config = dict(
    text_encoder_mlp_ratio=2,
    text_encoder_inner_norm=False,
    width=192,
)
Rows from block 5 of the denoiser, named by matrix and row number. Rows with one number belong to one neuron. Each number is 128 + 24 x the weight over its row's rms, rounded and kept within 0 to 255. All counts start at 0. Numbers have three digits each.
# fc1: MLP up (model.blocks.5.mlp.fc1.weight, 1152x192), inputs 0-95
# fc2: MLP down (model.blocks.5.mlp.fc2.weight, 192x1152, transposed), outputs 0-95
fc1.117:164119135076118095120142136161117135099110146155125139150097142161168149178102102122124134081087090158140097136126127141161138158119108111105126078171106138188122100128107175115109126172112141134118151128110121148148125175109167158113129122091134111128144160134167130117081106074138109102
fc1.118:192162105138132141145173129150088126096109169171084135142161125101166098109071132158102106122129136154154157130111155142163081121120101130115160098152160105171135147108093154115161110126172172122121109108148103145163117123123156103124094147085114092150134076126113140152079136137136175106
fc1.119:130136116140111173144068104148113104142119132131148128123124115179136169145117122084094140115140093108121128115112112154122150125105111134107100153171130096093130099107102119124135125140124142126139117107078095129146074116105164185140102139113181148119168115173120088126131102144103095119
fc1.120:139100150130122104107106130150108149085112171129102102087088134076089126145124157107146164112106108120130100109099086129179144104098127127148094097126137153129122188138176137093123100058149157102142123147139117131112134166160109113128099129156114154117072146123094140128149103075151149161
fc1.122:117128125115151131144142132104126130067131190156106145132121101085133157140124143150113128120143116146131158141117088121149102137145129108117164102092142173139098124109140122106144109113154167127187123098124139105134136058092096106136113098150152142091109185105110125101099151114111173135
fc1.123:137149133110070127126124119147141144112146157126152131089120162141143079136109142141130128105189138172106127121114120174149114123131061125144082132148150111114133115104086153123116151143204100131106104159134097087126138142141133141111133081115133100117122127137091147105106152124117145099
fc1.124:165161103093111133107084120106142143124155119125132116104129121142121136127144142138147130125155127108120123129111177096143121133099121089159130146100141117095111158134103102072080124146178166107121130133130150162111119116114097173130171121131113113123142174150158143130126065119165114115
fc1.125:163146117136161107136157118085148109127122133160072153151129141148124142138097161143141107129102168125155140133179115122134135119150112110111163136141075116116126180076143127105139157161136132129148130140102094146132131148108127156073166120142127161093110129113151144138146078100126151126
fc1.127:118068113106102143143133114131109116125103157154125072172079165157155176171133098168143114121133143176159111091173122124121162116136065132125145146129124129112135108162150084097102135140136099157144103151095127101125116161102078146111129129124119080136126151111149095143122124141126121124
fc1.128:088129129137155135106135096163136112175161141150103116072134110136128141105115106145145146131153155132125129090124146094143112144120134083096154079143125180130076168102116117134133155128083129157146162115113134154122088094118128102139118108098141122090134135158140136111118169147088157147
fc1.129:136128133115130090114117126130121112107147109171127173118168181135106106142096135159141153130125170158144132158145103092145136134136131127139076187139115103118124119126179101109099133144176113127130107156057126111121153126168145094129117113119133191090131142159096123133127148122148151132
fc1.131:069120111136099117154119137180159120133142120136155066136119101115132069099100143134199116106141111160122087063145122170127108120138124141074149147123140113166150148144177111117128113113121110116097147161128111123088170123125146136121080111092125110156151103095144111134092126115140121136
fc1.132:107099147109098146117122126077140131131080154130154118115133168156149124115106173121125146142136176127138136150144120123176113112144114089163083058107122154083152191146110094078091155117126124125115116164087146137115125176117142157161138115131155132166120147149118133156115100139137141118
fc1.133:121140148138087100123157134151122114134113139135117155129100156115110125117158103123115107120103104142159144129116101140134125132111129129149167116161168118149124162146109131120105126096168142143134137079147162177120109100132107118061124092122143161136101143106118160121074121122085147082
fc1.134:099107113132155117116126109143108095121121159112099116102134119135162155163147102149106173130145105130138167095152129115167106113153121126152138107114141142122141101125135101134144112104128135138159154129126128135154128165110159076178109140123119169124098198072127121143098131099109103091
fc1.135:161102142146155100103159129082125108104127095114124139149153122139155096163123107152103145151137159170121135147115118092148105145132172101097146057127099123126132126161144124074092101135138108156128120097121157168123131144120082153137129158103135098159123121103114121152128161100129127099
fc1.136:117128149120142112083130106103119131154120123104089125155106113097098136130122115114145121110087114149134150138118135128154125122116136142121225085148132118141144106152097111147125073143129110159105124106107120160146127154159138095099088133156117061118144158114122126106108150140101092127
fc1.137:115102125096160118123117112084112113123103122139108105158129151129133087096111111133141113132157138148082115135132147160138100148142094160093152154092145101141118132171082129122123152156133106106104108169131186124116145094159139149183113131081126138146112088126164084162142130132118172100
fc1.138:103130099145149151147095096152145141173144128104116166133154134140141114138117129170124147132151141162161166094122111112121153152104144150134175116140124121094098088092115112125142140129155151133129135135138085117158121093143149170119134150111131147110161081130089144128124100186124145168
fc1.139:105130114150109106080141142123119160112118139145097118120128168140117118135176114117103163116153106120144148124112127125146169175133130137168121101073158109153108073115143091112111131146145112132118104119117146126134170126133126132149155083148169198124153138161135140136140099132082122150
fc1.140:117084155124184166156176160108107118138088114150127117099120134150099115146130107121107138157125098131167105105115129107146153099106097139115091161093152109118136159140164092118100133142150128111132115114128102124126149101132101115134137126131131085165128098147149141111130098135132142152
fc1.141:168175072108094118096144081110148073142140105124148151123101128103101160124113140135122152116146134111114144157108115127140101134098105144133117079120130113147106105137085158142158130156175094100088122160097128120125141170161122123117103083157139089106075095115117166143142162119109119133
fc1.142:116145132130126093107127143105107124173126107134145133130097126143118191156123110152126148149127126144114142160109093154107129175153091129144107164124131128106116143138137117088158150124105119126137157127149125143118130147083138144174148131089150124138157124139142088107184069114144103145
fc1.143:124102111119124153133113149136155106130086110090124105150126131110121099149141143123128140125142130093147147115096131147106094146108097117137102152124167125130138171103125142125129099152127132099083105133101144203132166118125125134139150134112100117117077128146179152115128108129121113109
fc1.144:117072159125112130124089136127111172170092135137134100147155179112118137146115129169173134099109132141106148113107127125095113061106106095134101110157181161152127093107139114127098114153160120167097108118114082136138157134106117129151127150124150132139142159130111130130105143108117115125
fc1.145:136127104152138117098123179068100127123155143213099146105152176124101093149131132094098125089144121152165140143128118129126125137133129117165141173101111170137143117115090129093155087130146139144119132115078173110073104145138165116141134144131117159123129132114120109116122155135129084122
fc1.146:132135121122152121104132132120157179127158174152114154147158133119128113185098111088104119091138168131141092122151141109109107139131126066179155121114169136154153171110104124148145119121177123160145079109116134151082101146130138102130147127132131116089123129120126115133115097144121107140
fc1.147:170120123142200149145119115130102122132126156151106121170165115112165127129126153098104130145125141147135137101124121107133094064131109092105127137138161109129166156141140131101133117163100135121124139134129073143130085128086161130149119147135104105117157084151046157146149162113139116083
fc1.149:165104111190160103117080111067119128102111105100141150151155113107089125145165077149122093098151123119121172136144157149129089152162095125134116088109084142081101109123098122124128160091109151123147107109090126151113105137141110137118121112129108162119095141107141092096146117146143152151
fc1.150:140080112119170109123118138138159117176127135132132138128120137123163135105128076210079116143124126115137175129077130140142137132137126113095095153097131169051082131151102169146136115148117149171142122185101128098139109130157135139099149084074127126134131093110155123151103171148149120154
fc1.151:101140101135120109123134097100147099139151141097141126105123170060167118141140134134131129118121153103142175100086114165110119163090098109101121121166154154084104100132129127172131139178158116115061115114104107137168136140171121140134120095127140158148112127133126165131117108141122132144
fc1.152:122160108147146167115130134112081139145085155135142093105081126145079122166150122151120093142075121097094106105132124120120145116092152079114093190109179137182131075135138147113140160093135113102108107136141109106117101141154156138137158153168150131112139136125108128113125103110114090169
fc1.153:138093150120109128082151159128129118147065136153122138169142108126084090133118099154118142110141106121099134128096109115126110139127145120142137120121096115151104148140119108127098092130139116111137112138136150115095127177158132098082079093159112080130107156097116137108104134091126137118
fc1.154:130118148129144145159109139102144097147124114132162127136132122107115165156135108119113126108107130172159169116184124178184086156156116129141149164105100148144123106146193162123099131106083125167137135120095145125128146091119118131085112084126138121122129128106107130141102138105129122136
fc1.155:115127103173106132128103096088171078094154121111150126115093135140103136141104139151162122123186139128131150133169151106096140128112176153110108153111118124158097095157155146183136117165155160115141134159117168132108115139155078123148142120140139123119112137141109073151119128129157113131
fc1.156:120107116142125118106135091123162143130122128095121158147124135164154138123120128106132136123107136118124114124128135115172102121099121116155172128139096127146138122111094114128172091139138101188079123103145149116134099173198127133072163115142135102094082198118117148124077097097130120153
fc1.157:124127134165085087139119118136086161123118159171156122134144127175125172068128123094152150145149111159142109151142141159138096101212120126160153121137135122124147142145135128121141097185179094124135121117124173108140105138116133123125166110130138134127136135158134153112137132144101129121
fc1.158:168132099163067100097147105123108142094140173120139115149178162161149094137140139140107153139117140156126166112164109109141120106136087085155095115150160152115159143088133190149123145173118126126092084087129124098159095137124135153109101135071138116118143132150117102119110166108127147131
fc1.159:149090117196159104112135159085122120109135130137102123123102156144131078142128139137142118134149098152125105139128148105144102141081114107151160146123151089141160108147122093137156107138154145107153101095093101098127144171152129079113156143156117108127124129156076185104117179141100126141
fc1.161:138092132140100122105137114138110120128124140119103145107159185106166147107083127151165113092136135134133119156110143093081132153112156189109112145115145099140150150149102119127168141137119206116146125164111116121125155149111160108145147127136164080137121133155140089105116125147124139067
fc1.162:089138128116128120123158122140150118157082141147130123127061132121146101119153135089155120093114125086139133115077084092112199091118161133138104141160159123122142083135148094126112098137189105135107126147167132142111129156157149148134123153112123142113098178166139129102136139153140127138
fc1.163:124106105111136120123164128154173162119141152126134157110097110133141093114166140146170170097136153116140114136144115126130196087077180129120137127139147153125157147149156151133179151154104095165124102129114093118186150178129163128124117159143126136152130161144128130134148123117099070142
fc1.164:113148133145132107130128122137116138121124147146147122139122151091173114140130160142135165100133079127132096147130147125166135147114157135158116119126126155183098108104104168104163130138116122150088135171129096119134131104130132086184113171136098129132130088140169116113080142153152151088
fc1.165:151165138145156101110106116119115125168100082118135154123160144111155128172153142147110115146164159148156123146138136117144114143167118080140131152108196145130142107118102128122167154136159125132158107127121101153141154111090122126156145178160129095155138156133161111132079148144126130110
fc1.166:084112132145140092130117157116113125122120121130156129141115155104079111132106113110122120146092134138125141119110121134144083106094120122161077120129133144140128181149171131187153094121154124096133184136130185126144101137073143117151145115160105143126102151137122112112106121112126157157
fc1.167:141103160113180108134140124098123166093121102135097163153104126124114151103134136140128128083128135102159133155118143118156100111120083139115123166118137100157102089096145124109158097164155140131119111114131136142093148129181097106158067115163111088104118128120147129140095153164154127124
fc1.168:089109161122166146171122135129118148204155132098119160122133122138151172141131125135145128147124179091153113200085142164183142102105134129146127105098130130136129137153094130099119116087110167140144112135145158155150141117163145092104137072143161135113129133098145128138144130104136154109
fc1.169:117091141108168155142138098138084100133113108122123136131170135182140089135112160151148146145115101097166121105067103125144139086128105126105158120150178124147096099115117156104141120108159134105103121120133094145155100087130089148122109109137127121147149142108135142127151130132167122146
fc1.170:139089123108099146190132116125109109135093176117184137085160158131137121135141129107110141127152118125159155129126141104162110104123109116102116147135116162127071148129148128131118108135157104141136117187100105115131146154136106173176103128095131124123108126111143168149138154159109101156
fc1.171:089180135123134111145126118114085126150121127149137132185107154115133178132139155134092166143158123132132108155159081113163104098175086132121159114144102147094153137138128167102129165114122125098127177134135144131137139089115106124135088113109140114128134102151132103132124161119122134097
fc1.172:068138126144198124159183117157162078127121123158136102127096160114121116128125123119183129127115140105134115115146132139154123120127120131080117113142148122121139139112144072096122110120155132137112142177119123104141199120099156172131088100071151146095146149100159155132090133122127170116
fc1.174:117121125162186142094095142165113121102099143156123175128167164142101170114103133161136114141150135145163128128158119112124149144082146151129130154102131130111132118153173110112116150088140160177104120122193126162123165135122127123115164121144122194115136158097154148140128161148101133145
fc1.175:074123103130113125150131117143142050159125122140091091117060118138154083136152131141141140116131115117165134108098114169154194068116119119075109118116125098136144122111125116106160096131127153137116159138158120113128176148152129119128116136137115111119095165139171139103099149136130172134
fc1.176:148105128128126109112120100101105131136157130093120125142091209155116135118079092132079084089109143158184141137104114142076098126111103138075123127184081138104120129145147105148075138147162133104113111135087141139108123108129100136085096132157126146114103097129123093117178099106130133122
fc1.177:184104120110112143116147109139145148153119174117146133131146151112148121132121126158102121099129122114129166117095126144135144097155094125133122115122136096077083116083108091101161115115139112128084154101117100097145126086139179177082108144081152099112123139142132122110157180129104127121
fc1.178:129087109144152065137135096138120133123065117166103103129142127129138124102133143144113169163158090085137144107117113120098079149152070148101141081188136092121106127141154142128101126120149096103110142117156159114113125102147090137129102121131130130124121109168130156182140116111128114128
fc1.182:138096095123128110157092113121115149122127134126116111139085129189090132115135150126140209122134148128138140102120158147133136152149109116146132088166084134141122118073125145119074090146107141102085075160085130157140096143101163114124133102162135122129163113180147155172090156102119089118
fc1.183:097122149136161172095132087136113139126089114113153096119114129142165126124146154114113118160129114148113084138110118170151138174123130143139174143139129128115145162118106128117164096112173164096136111110135160164157139098134144136148157116098131182089098153120105165137116167126111141143
fc1.184:094129137063126134107143154091128141102162098127148179120097146138119135148138117109108134128112119157093138109113171119140158134119151153154120180118145083157149129133180165078092085103166134116150124132099145092127118177167146124146140126132116148147116141134133148133161155146119151122
fc1.185:146127099105149114127129092143131146169120156135135139137147099173147136111108159122122168162143114169097133121141126097103135162139131160130157171141150132080107155151080134115127140121133151169116114091100112109128119127111152130168135139074139121149117164093071152092142126153154169130
fc1.186:136129110168125132125139157143147104096085105108118167128136076124119149102122117114145159145121126120126114096121139114161115122055147132147189116117114153167153114132137114122113140116140098077085093149114092131134122093161124111143140135165111138090133131120116159125152116096150116117
fc1.187:124132099104144102122163110159164105122113143188112158123137154123157119136117096158142135161123119137120100111102146143157141117143152117105160144100127127089143123099156179075110119122126143122110099084115162098132125102114134118084110089081098142154167157134133137139129088123125108153
fc1.188:124104126136110127122143131130141105143164112110119097102081131193138136120080118128117174119117082135142134107119103108179157091117101085135142065149150120121118130150141157126102109161137156111106135176179133112129106151158125122103116132128145132123156142157162104116147146117123119131
fc1.189:107127111116161122118134125119111128127079139164106128155050139094122119136119110107145132089117108149109141116122098101110161120157157125099106117121124112146168143114157087102145105151132147150125106142133144110098132116145164120159116111065097116157075127138131131116104183124075131114
fc1.190:119151135126156097147168117132123151091116126110129114134092192146122101137162127121132107123117089128131098167121125121177091163109115133152094140124105116105116118118102123099140107138111106128129124144149117153107171165134143134127127067133132151092083102125183167159134121135119141155
fc1.191:119119142083106133095125171125103138120136109137126108091080128121086108110118121130104150151171080117178129152117117144098141111118137122110129095128088117137105156138131150149092085121111162122117138148132095127112134137146108107081127106100150133104115116130122103087128170113102138173
fc1.192:129091115123114092117092156128132115134169128110110116157112110161126110099154113116102140142136113118136135117116166097130148056123122117129095131128161087109136072139127123139117129148114088121094118146100160133106146137132164125099077146143142146125157162092105142148067126134141163095
fc1.194:134076139152140160134111098149123174119155126119123156116117121163162100124116169127142107117169117153111141150087138120123172144115131144076119135127156109084142093144159101118094127128167119121097135175152121133103108135151123155146133147136132151141149136127104163175154080132141105104
fc2.117:138110117176129167157118141103164116159139134086131133090170110102148140075184184117141177147148157115133159091129118078148105109166144150133158192105146123087141149111106118155116120109177135108126120132121143122109112122130123143141139098166100158120126148109136143138134162161116121133
fc2.118:117110128119148115122117106137145133177105136085088078134136124124146149125141154119158185156107138135101055138155116130109157070131160126162150116089072150124153141160097099128141137147106102128120135128110144114093113127151088118135131077173122130097098158099124106126141096087132084114
fc2.119:163149154160140140138155140126111128099136125099128149142137147103122150144112127149165149135109157128123124113143151126115150154126168117093128122081142153153093163144097142150095135127177128121153129171137118135159168143149093107145118152127070150151119131118171130079155181101141134112
fc2.120:101161120125133128148139130103131095173153132114144153162137163162194105127158115141122118135165126106141151123142132130080129136124119121090140164137155086149115057142125110145123120165122112159084129100124145087162123062097124154114140120138100122151181124130161107110090144159112125076
fc2.122:117129155167113108098081143164145143175121065129140138125130138155127106131147111123141142133142144101120142155158134140104112126116134139158121167170110112147145122144127137137129124133115074153113132143088093139153133176125163137128163125126131108176113124112136162156164104133155097113
fc2.123:134126124130167135114144135103097161171145131115111150154107142123174174142167130126130157133078142106132157148153129077125125087156166128113157108119108148136151128153134084100108091147127112135109117094143134137094142116112162130130131131181152159136176131090159092143129139130106090163
fc2.124:110096169165175132149153131130116134161091151123107167135129143111123161145113120125123114128151123137122134105137074138118144107152134181087146099137117091176164097120149156162176121104127086128116093143131102115147146135144158079109078123130141160125110096117094124133122164143100116113
fc2.125:145143113129133134107096124142095158107149116109164126114114131110097113149156108133102114084181107109109121164086127167110120130111132166147120126103158137123121095179113130136134105113111102136138182080131156113127098093139147102175079117110139110123122137139101143141101178160130107145
fc2.127:093183139146143159145117132105139154106161110123126138107172128096096111134114136118126122157157124087090169168098120117137127135086183109147110106101157078144131109077110148140137128149121167114115156108152142132118123124144194106114088116161134172137129146118110160159120120099151142123
fc2.128:132101127137073135108113128157104146089125162112090145143138124064116147154134147165151150146143113094105123140123096125120144088097074103119147139143149115101131159123138103120118118130089128124145114150173147118091127120133139127104109148152136090116155091132058134093121136145127186148
fc2.129:087139097108151163126123117105141160111124133108137083137075068138163156116146132120092084103129117103110132110109181148131133131111092116147134117082130114144128120184131161118139109128126155118147113114159153166109098102081113161117103134147131109153106123139141148125142134120119124108
fc2.131:146122138120122141096160130114174121101082118112072132152095131135110159083146128112096126110128180101155103140132148133123142119158129154151105106061096159129165136136105139120109160131105108144149124076127108154130174173095131084145147129128114106133133144124140138128110147150078130130
fc2.132:154146106145171103116132118165140121124150140066134154141122095134115120131161072145103105120137082110100110101121159123087154125110117141095156202134130092136084091115150144167149122124144129141141135100152144154147165089132102112103110125138114155110094106120126126095123164119115112124
fc2.133:171144115108119153075125157125138142141131105121128094167125129122113091145080137136141156099118156134152105068152111140133143130153172065120118096096085150105103067115142104108168122168128136116102115177109086130104138162126128149164113135134131102153149092130131130164164115132122112163
fc2.134:149109126106117171149120137114103145117140151149141138122110155146096118085104142087151079133110148133128096117118113129128116110116142141099114127130140119122098132147175109167150118086139149118157138144121121130140144149124080136124145124116134083166124058133123151125105087181096120165
fc2.135:129147104137115105134115113134129144141124134116126099117110156144097133114141155126144111102157081126098123105134133146088143107144067137137103208142151119115132146099145135158163135084113123149134127121131120065123130119124168106128112087172123169077148123155156143089113112167108136160
fc2.136:127157109128131118168138140139122149120124118102074153130122158144123142111131157104117136159161138127121119126133145113127097108142111106156094118130139087141127155150127111151128173089081143105135135129114158097125103099117122126167146142109102159125118098113134060132137114145145117136
fc2.137:132141142166094141139138140145119106127146107125174144089135104141141138146141144120127160138105125143192168106124146100104156117122197087155101092141119149101134127090170124116140113110144152124172136088124074130130108159089123113066140120140133120132123170129117181105112148123130100125
fc2.138:083111195133129113080161148108123134112092154145125125149146131106122142102118145144126107111107147142098127103123139133117117129148109134091105130123147152157132160141160135137123123153158139170146145116129192159139125148102159112191120147123091102110152124100147131151134173091102132089
fc2.139:152126163137142132152111113131174078105122115098144129115157111113150132106082129137142111127093147135109097111167136161112112068100119097134128175182104131121127179133147158165146100103133142089170123113150113148117112121113106114105124157126111060151118131089119123108089130117170136112
fc2.140:128160133122096111115067126136154138104133121076139132144136139099134109111130155146132143096124136125111141160134136181161102151150149105127167113153090133168164115118101115126145120122085123162121183130131146127113118142132161149122142153142143138117120150147138120161121165072130134112
fc2.141:108099145141168138167138143144099199109133142108137103093109149136120110114141164121136122135129117139112131101144163082150158118140136102127164138150122123125141151122126105161148123121098187147150157137149141116173103127082109158148140182109114135160173138120133102121092135169106142151
fc2.142:097137154099096141149140098125116112106118133110110119171143146116160085170123160140103130129183136155127121117117094148132157102160169134092159094131135134111149141127160117142117107115189106129106120106147122072159133171142102125122101076106105121124124117139141117157095134164099091092
fc2.143:170134134124107094097168098112116107122143160170157144131110138124116126130119126121176103132125123143122149141120128172152157159145155139124133076136093133143118068153095143160103154092111104169145130122124112108146079166112127137118123107132143104144131132092126127118118124121117169127
fc2.144:109177122120139136133167104114133094130142128160132126151105104150104135160105138131118129157141111121123138110144119153185184169166170142139130101110107083125121132123135152147129129145126101134143147112141181171120119099133151192117136136103082115127081104148114129136136126108146169126
fc2.145:130132158124150113149111067146111109126106125089140119112103076114095167099146107137083119148128125117111112080152145099137110102115108136098121098160151119145107132136148143165132156096149132165157126139112038132195142115117114117103106123124127104113122147122142176120111103107126165135
fc2.146:120121132104126113173145141094105104125101089110164083108066123106133145115156125173141128162165079146107127141121117116171128117098155151087136140133095080096098093180156113143119120137092101127138145128104160099154133115141101129113124143161151137172153117127171126108095146117115148121
fc2.147:160160118096095132120124147145158110149095119127132147115150130093117083150116131095152129084071118105110103129137132126123133121150166149146126113137093149121105166141120127113113105103142119123118141135104131118110166098162127134114114174142136165184168104101176112100138109143160119160
fc2.149:128150146073081152143182152145129125127093165144095095115117162164102129102110181118147164135117142111161125124102110133131132129080136085148119173140171110145132177124158115141117082151130149145142147102102133092148142115114130110128127125125142056128134122155141171164107119115110109103
fc2.150:147149144145118136126103161104111070127114093144149115128168143137110101127105120128154173140164080145112087161116094116148125078137097131163136090157149157144162109105117108093112145138114144145144121095148108136086167083095142079150153159139150145133159167137112113115110108125139116134
fc2.151:138124138105179130123121132111145094122145113124134160127129100151130095123110165138137105167128098152138132102183150114168160108136153140163110114123119111159160152118125119082167125090121110150151165090127190147119125172105156133091133131112095081128158130104133117145143120115124145154
fc2.152:114119124067133093102117132149130097182162113128110177164150134116171151139066155107117109100145172131119139137155098126151100101139125171107108102141112107112155129146135094108119102136148122155129123138113161120102108124099102150130111117145129158108130152178098159141132158160157155066
fc2.153:094173131162144099189133064132103154105130147107149121107089141114151171109094133134125121145138130102161170143142142124149147134098122113140123108157165101123115083111086165150147161151097131129131137141092125116160105097079132157140159122104150158119104156123121118171149113162146153172
fc2.154:146151102116132136121141135148117136077151138147119110136167164131126102088066135138133143180175100129133090142099115114073095133098090134087111101154141100107128161119100101116166133123178149087104109134148113092154110130132122120148154140099117104124108093148139091138128112130104164132
fc2.155:121111125094147132098121134127122161141119109147142124132132099144169152119175108107097157130094105109132121122107123110166119142123086105116137131171138135121205128097131100095120091092121089130068110112165122112103100111143171169165095123116183136100151144171162149130168142148091100124
fc2.156:143176117072103098132145118141118158162128132108129117120124115086132111152157135097158131167168117125097091106148139142135176126188155132156164114111117102122156145143133143153112159127127140126158148142101136144133137117065073131178130131133098147153154062113166129176111149167161113107
fc2.157:149107128107127152084104114140144067175147106088096126113126132109148126148141116155119133105097154153134149114113102102138132153052141139100109157118129144121125112118132123151132123085150077146128112180115111166101104106131100121156108185153132181122087109127096080132131096094157097129
fc2.158:088119115104165143146107143139113118137143102122164140100078124105122136135100127154141111119137115106140101173131097126105134130118158181097091158124110134120097090143137099174117117113106131141169166115084155146116169101118094101124143129170133129095118123107140143105153126160140111117
fc2.159:151152137109103147171125103137129112163114112102132133150144104083118181133130103112087158151096142099129121109153157146170144103158134140133109118101088165132095144116146179115085155126112090119111137150168175170112122116109119175137088137072133134135156131095144104144125112126135134094
fc2.161:104134165112153104111104124093116103097157118124153114167119067172115120165177159122104174131134109110140148118162098152212111109159086108124115138147146144112107160138149150120120107139141087144099140119110148137121130098136087160140084127181140147127110099099150155156124115093109105117
fc2.162:146135115131082128124169097092112119107174122183139136137161097137128138141139146142111123158158086121137144119178158151142117141164104094101130164152128096101143179087122174129139111146082107139134142100085135079129148123070094129103113185083143169090168095118118098121126153122123140105
fc2.163:156142152128142148112130160117137148141086129143148106139155179113124132091123128140129106164084119103099139118136158115126085147139103090129162158095145099113165106083111124089129142127154167095136121097133132146128105103133113104129129177109121150132101137128103100139144116108164168104
fc2.164:109103097133112140153143145133172145119131119093131130133096141116116137121130100103132091121136131167121139106109105112115126121138135133101151106153133115133140159138149109104089109160145144110136110112128153141126122148115140140063123101150156144114121163112068145169174147114085098149
fc2.165:094134112128139146088111127146132129120143123135133160152102147176130118089137119133142139093094117104113174112091130129137112139131180133132114088121124133073118148108154113132124130132113123133138159109153139129119112129110100147106084120125114160063132143105151152138135136087141161157
fc2.166:140148095108140137107133117117155124103107132112113133136130120147173164185168165157123115110143175113129111138129117111144167174123131140092167155142105110123114104099112131086097166155119141174136065129122096161100138128167115123111125114108142148126142091108148135152152142116096085107
fc2.167:129160108127105134123140099126140088126134178129143128115142142129142078157109159113134151203125102130099097075130112152138154117163152087142113102151104148105127180132162156139097157117100118106192129143120174123170147123076154132116159141120119184116136095143145152100175118102104108150
fc2.168:133160098089119143120145113120095152049077125139137120145119134087062060108133125112110078107118140143138132118159107111097143120104133119120116125160119101160141093102104102188137167170148098149102137109134121110127154174125107140107103155112120090133145096088120140128147109121139117134
fc2.169:162151128153132119120157134123136127141137111175171133102118138106119177116145095109119139121124133195114131177143170126105121147122137144151086156142085155108137128151112145137135133117064144152142144107129195127110128149107166078126135109120129153146156119158137139156138138104135159107
fc2.170:127153117130123139058088136110135130090136066146106107163129108140105119114114130111133124138085123125100126112156152133127136160157134164129158122161140116124162089110126115121144127143116180122104137100142123146137101098142144089110129143154159144128159136139134091122128123096155122089
fc2.171:164080149139099127135149144113136122115169135137114140108123157129122085117097135104173082122101125131132148114157163172122121154091170114143081142152141138156047124119160095146107080139158174131132103115102146137121102141121158116106126145132113112152138127115137150141117099138144113132
fc2.172:140131124102082099073085107075127145141151165106126156140141145117124134136152138170110133164110134126115171139145130094106144152123137084159145118138097139124120147115106176149120155148107132122124118101149179132090094155150116130118143179130133155175086154186090100106129149149159085111
fc2.174:121103122142106128134165114103108112170135136113086149150087115089129145136132089132093112154090143139130081142153103133098116114159148139134128125145145132149161128146133129165115134110150153127081160111084090121117089097179171138167115141124159068155128152125104139141157126124127124138
fc2.175:159126166106132135086175121104122169117195143137142172154212114116128144101125095114116140137148108139126137126133178131114111165154128106138142155112113140121130136128136147165105148119129121101143109085096158100169096131121115128109165117137161166139162109109118103100127153131119110126
fc2.176:111168148142152162117134149172119108086114103141138122113165121153134116115095172133121158196143073094101128080151140151164134087139152107170106124103139090123142097134114123114152133132089093116136169105159150121144146092080134101141175129100124162138147137093133151108118128119121131151
fc2.177:138113115113131142166099140113085127143137134131123098105084132156147186123145089142155112138115115156109105123169167116115111122107166120126113120128117099146127155100118156125086100153134107112155108119154155154135134127115093140117140152106111174133131151123169132168112099123088122112
fc2.178:101146120103100199131109145112136133139159149103159177127113128105123117144099114121143110119122158168134123151122155127156166113110179112169099169085125152151130113109095095146133157143104174145178122171091106154155125167120156128114144119140132125133136136084149122079125149150153143125
fc2.182:120143148139135112118158137134128086145114128121151136123156117063173106147126073153107058129148085149120128147140120118115118096074126140119109148096171111115137116159132109131166176105150102158173155096163151117089160120141087152137116140109122148138080155094125100100160115141113175129
fc2.183:161122092133094094155145170097134088126136159154082154132140128108096113137110101141142151115131149114158167109150122111110121077114146114100077101124116133141087097142123109112080132143107127162140148162120108124129135170112108112101066135141139091185152113104154094106142102114138135103
fc2.184:147116145158114132142134110130116099152108126173125080147125106081161152086120124131168107097149117128150124155142086131140088128131115131107114057103079171120123117124079088128145139159098119143113140143157100167098127121121099112134130140130113136153131139093097130109134112079108115129
fc2.185:094115187143078156163104128135099144119133137116118173126172102160142138131134121129142094133152124147127095123141124135100095152113150114105135144144143153116093089124085116071077120136133112112077115135123167170152161129140075135117045135138157071088141113144144130141093126123111144138
fc2.186:084146119075146107132103113138125131180121115139144119155125169137133140179125135136111111135171166134108111151125092134153111145157109145081057098112156096116135109136139114149129136155141122158151131111113150132101102127155145134124065107146122148160120150121148095145115150127120124136
fc2.187:121099118140148131165080126136119158113115121137129110118121120114122115119105126141156138104184112128141140162143126158132121122086121148109104162160096123160159160169149122124124123104102134125099147175109092102119156152145132129153088139150135105086120125149103167102082143094149114093
fc2.188:119150117121115158089121092121107117150175149146150152098142122089146166164177131161160099126123107124132175161109120129089111216135091094116121175137110095119123154091126149133134124104112133142166129099105120101142139082129130128140144152093102116098122140090139154116120106164115165124
fc2.189:161107119127134128099134115123130123102215129147120137107136133160156114131139156121093135183147158088145134121132149118130194146105093110176100082107098124112125138111092147148108148127132157146101142094108177137123140125120114136118128139167131163095129100132132129099089095133168120127
fc2.190:169102099108105163104135125138119113142181144141114138120128084129136173133093159099127122132156141094143149078120141125101135085125101125127126111157145115164110158151136163165127088121153173112141173139102106134165103097139150118123156135115117096176165157129069106085127133093155111096
fc2.191:137124137166154126138133095125142127130099175113122103155186136148159135141163109116133123124067149141082104101151140107173127135137106145162131160112147135109131095124124125116146179108142104123140104126120181122123141141099136133154111148147113119159129128131122163167108092134180116090
fc2.192:159175110151147116129130105108163137142125151164165144134130159094143139182115154152184146134109127130132111154130084183135130189115117130106144083118090155147103156129155118108111145114156141138134113138152094143167135119134102124148144095118106119139108106165144107111136107109132121163
fc2.194:113171119108132062110146135088120113101038118121108112146139121126101173122178113133117123128091171115143113115133144136099071106142109123163137164110121160155111148122130153148164129117118096153134126119091142126144137116147146106144113110082151124153114128122132122121124139091111152142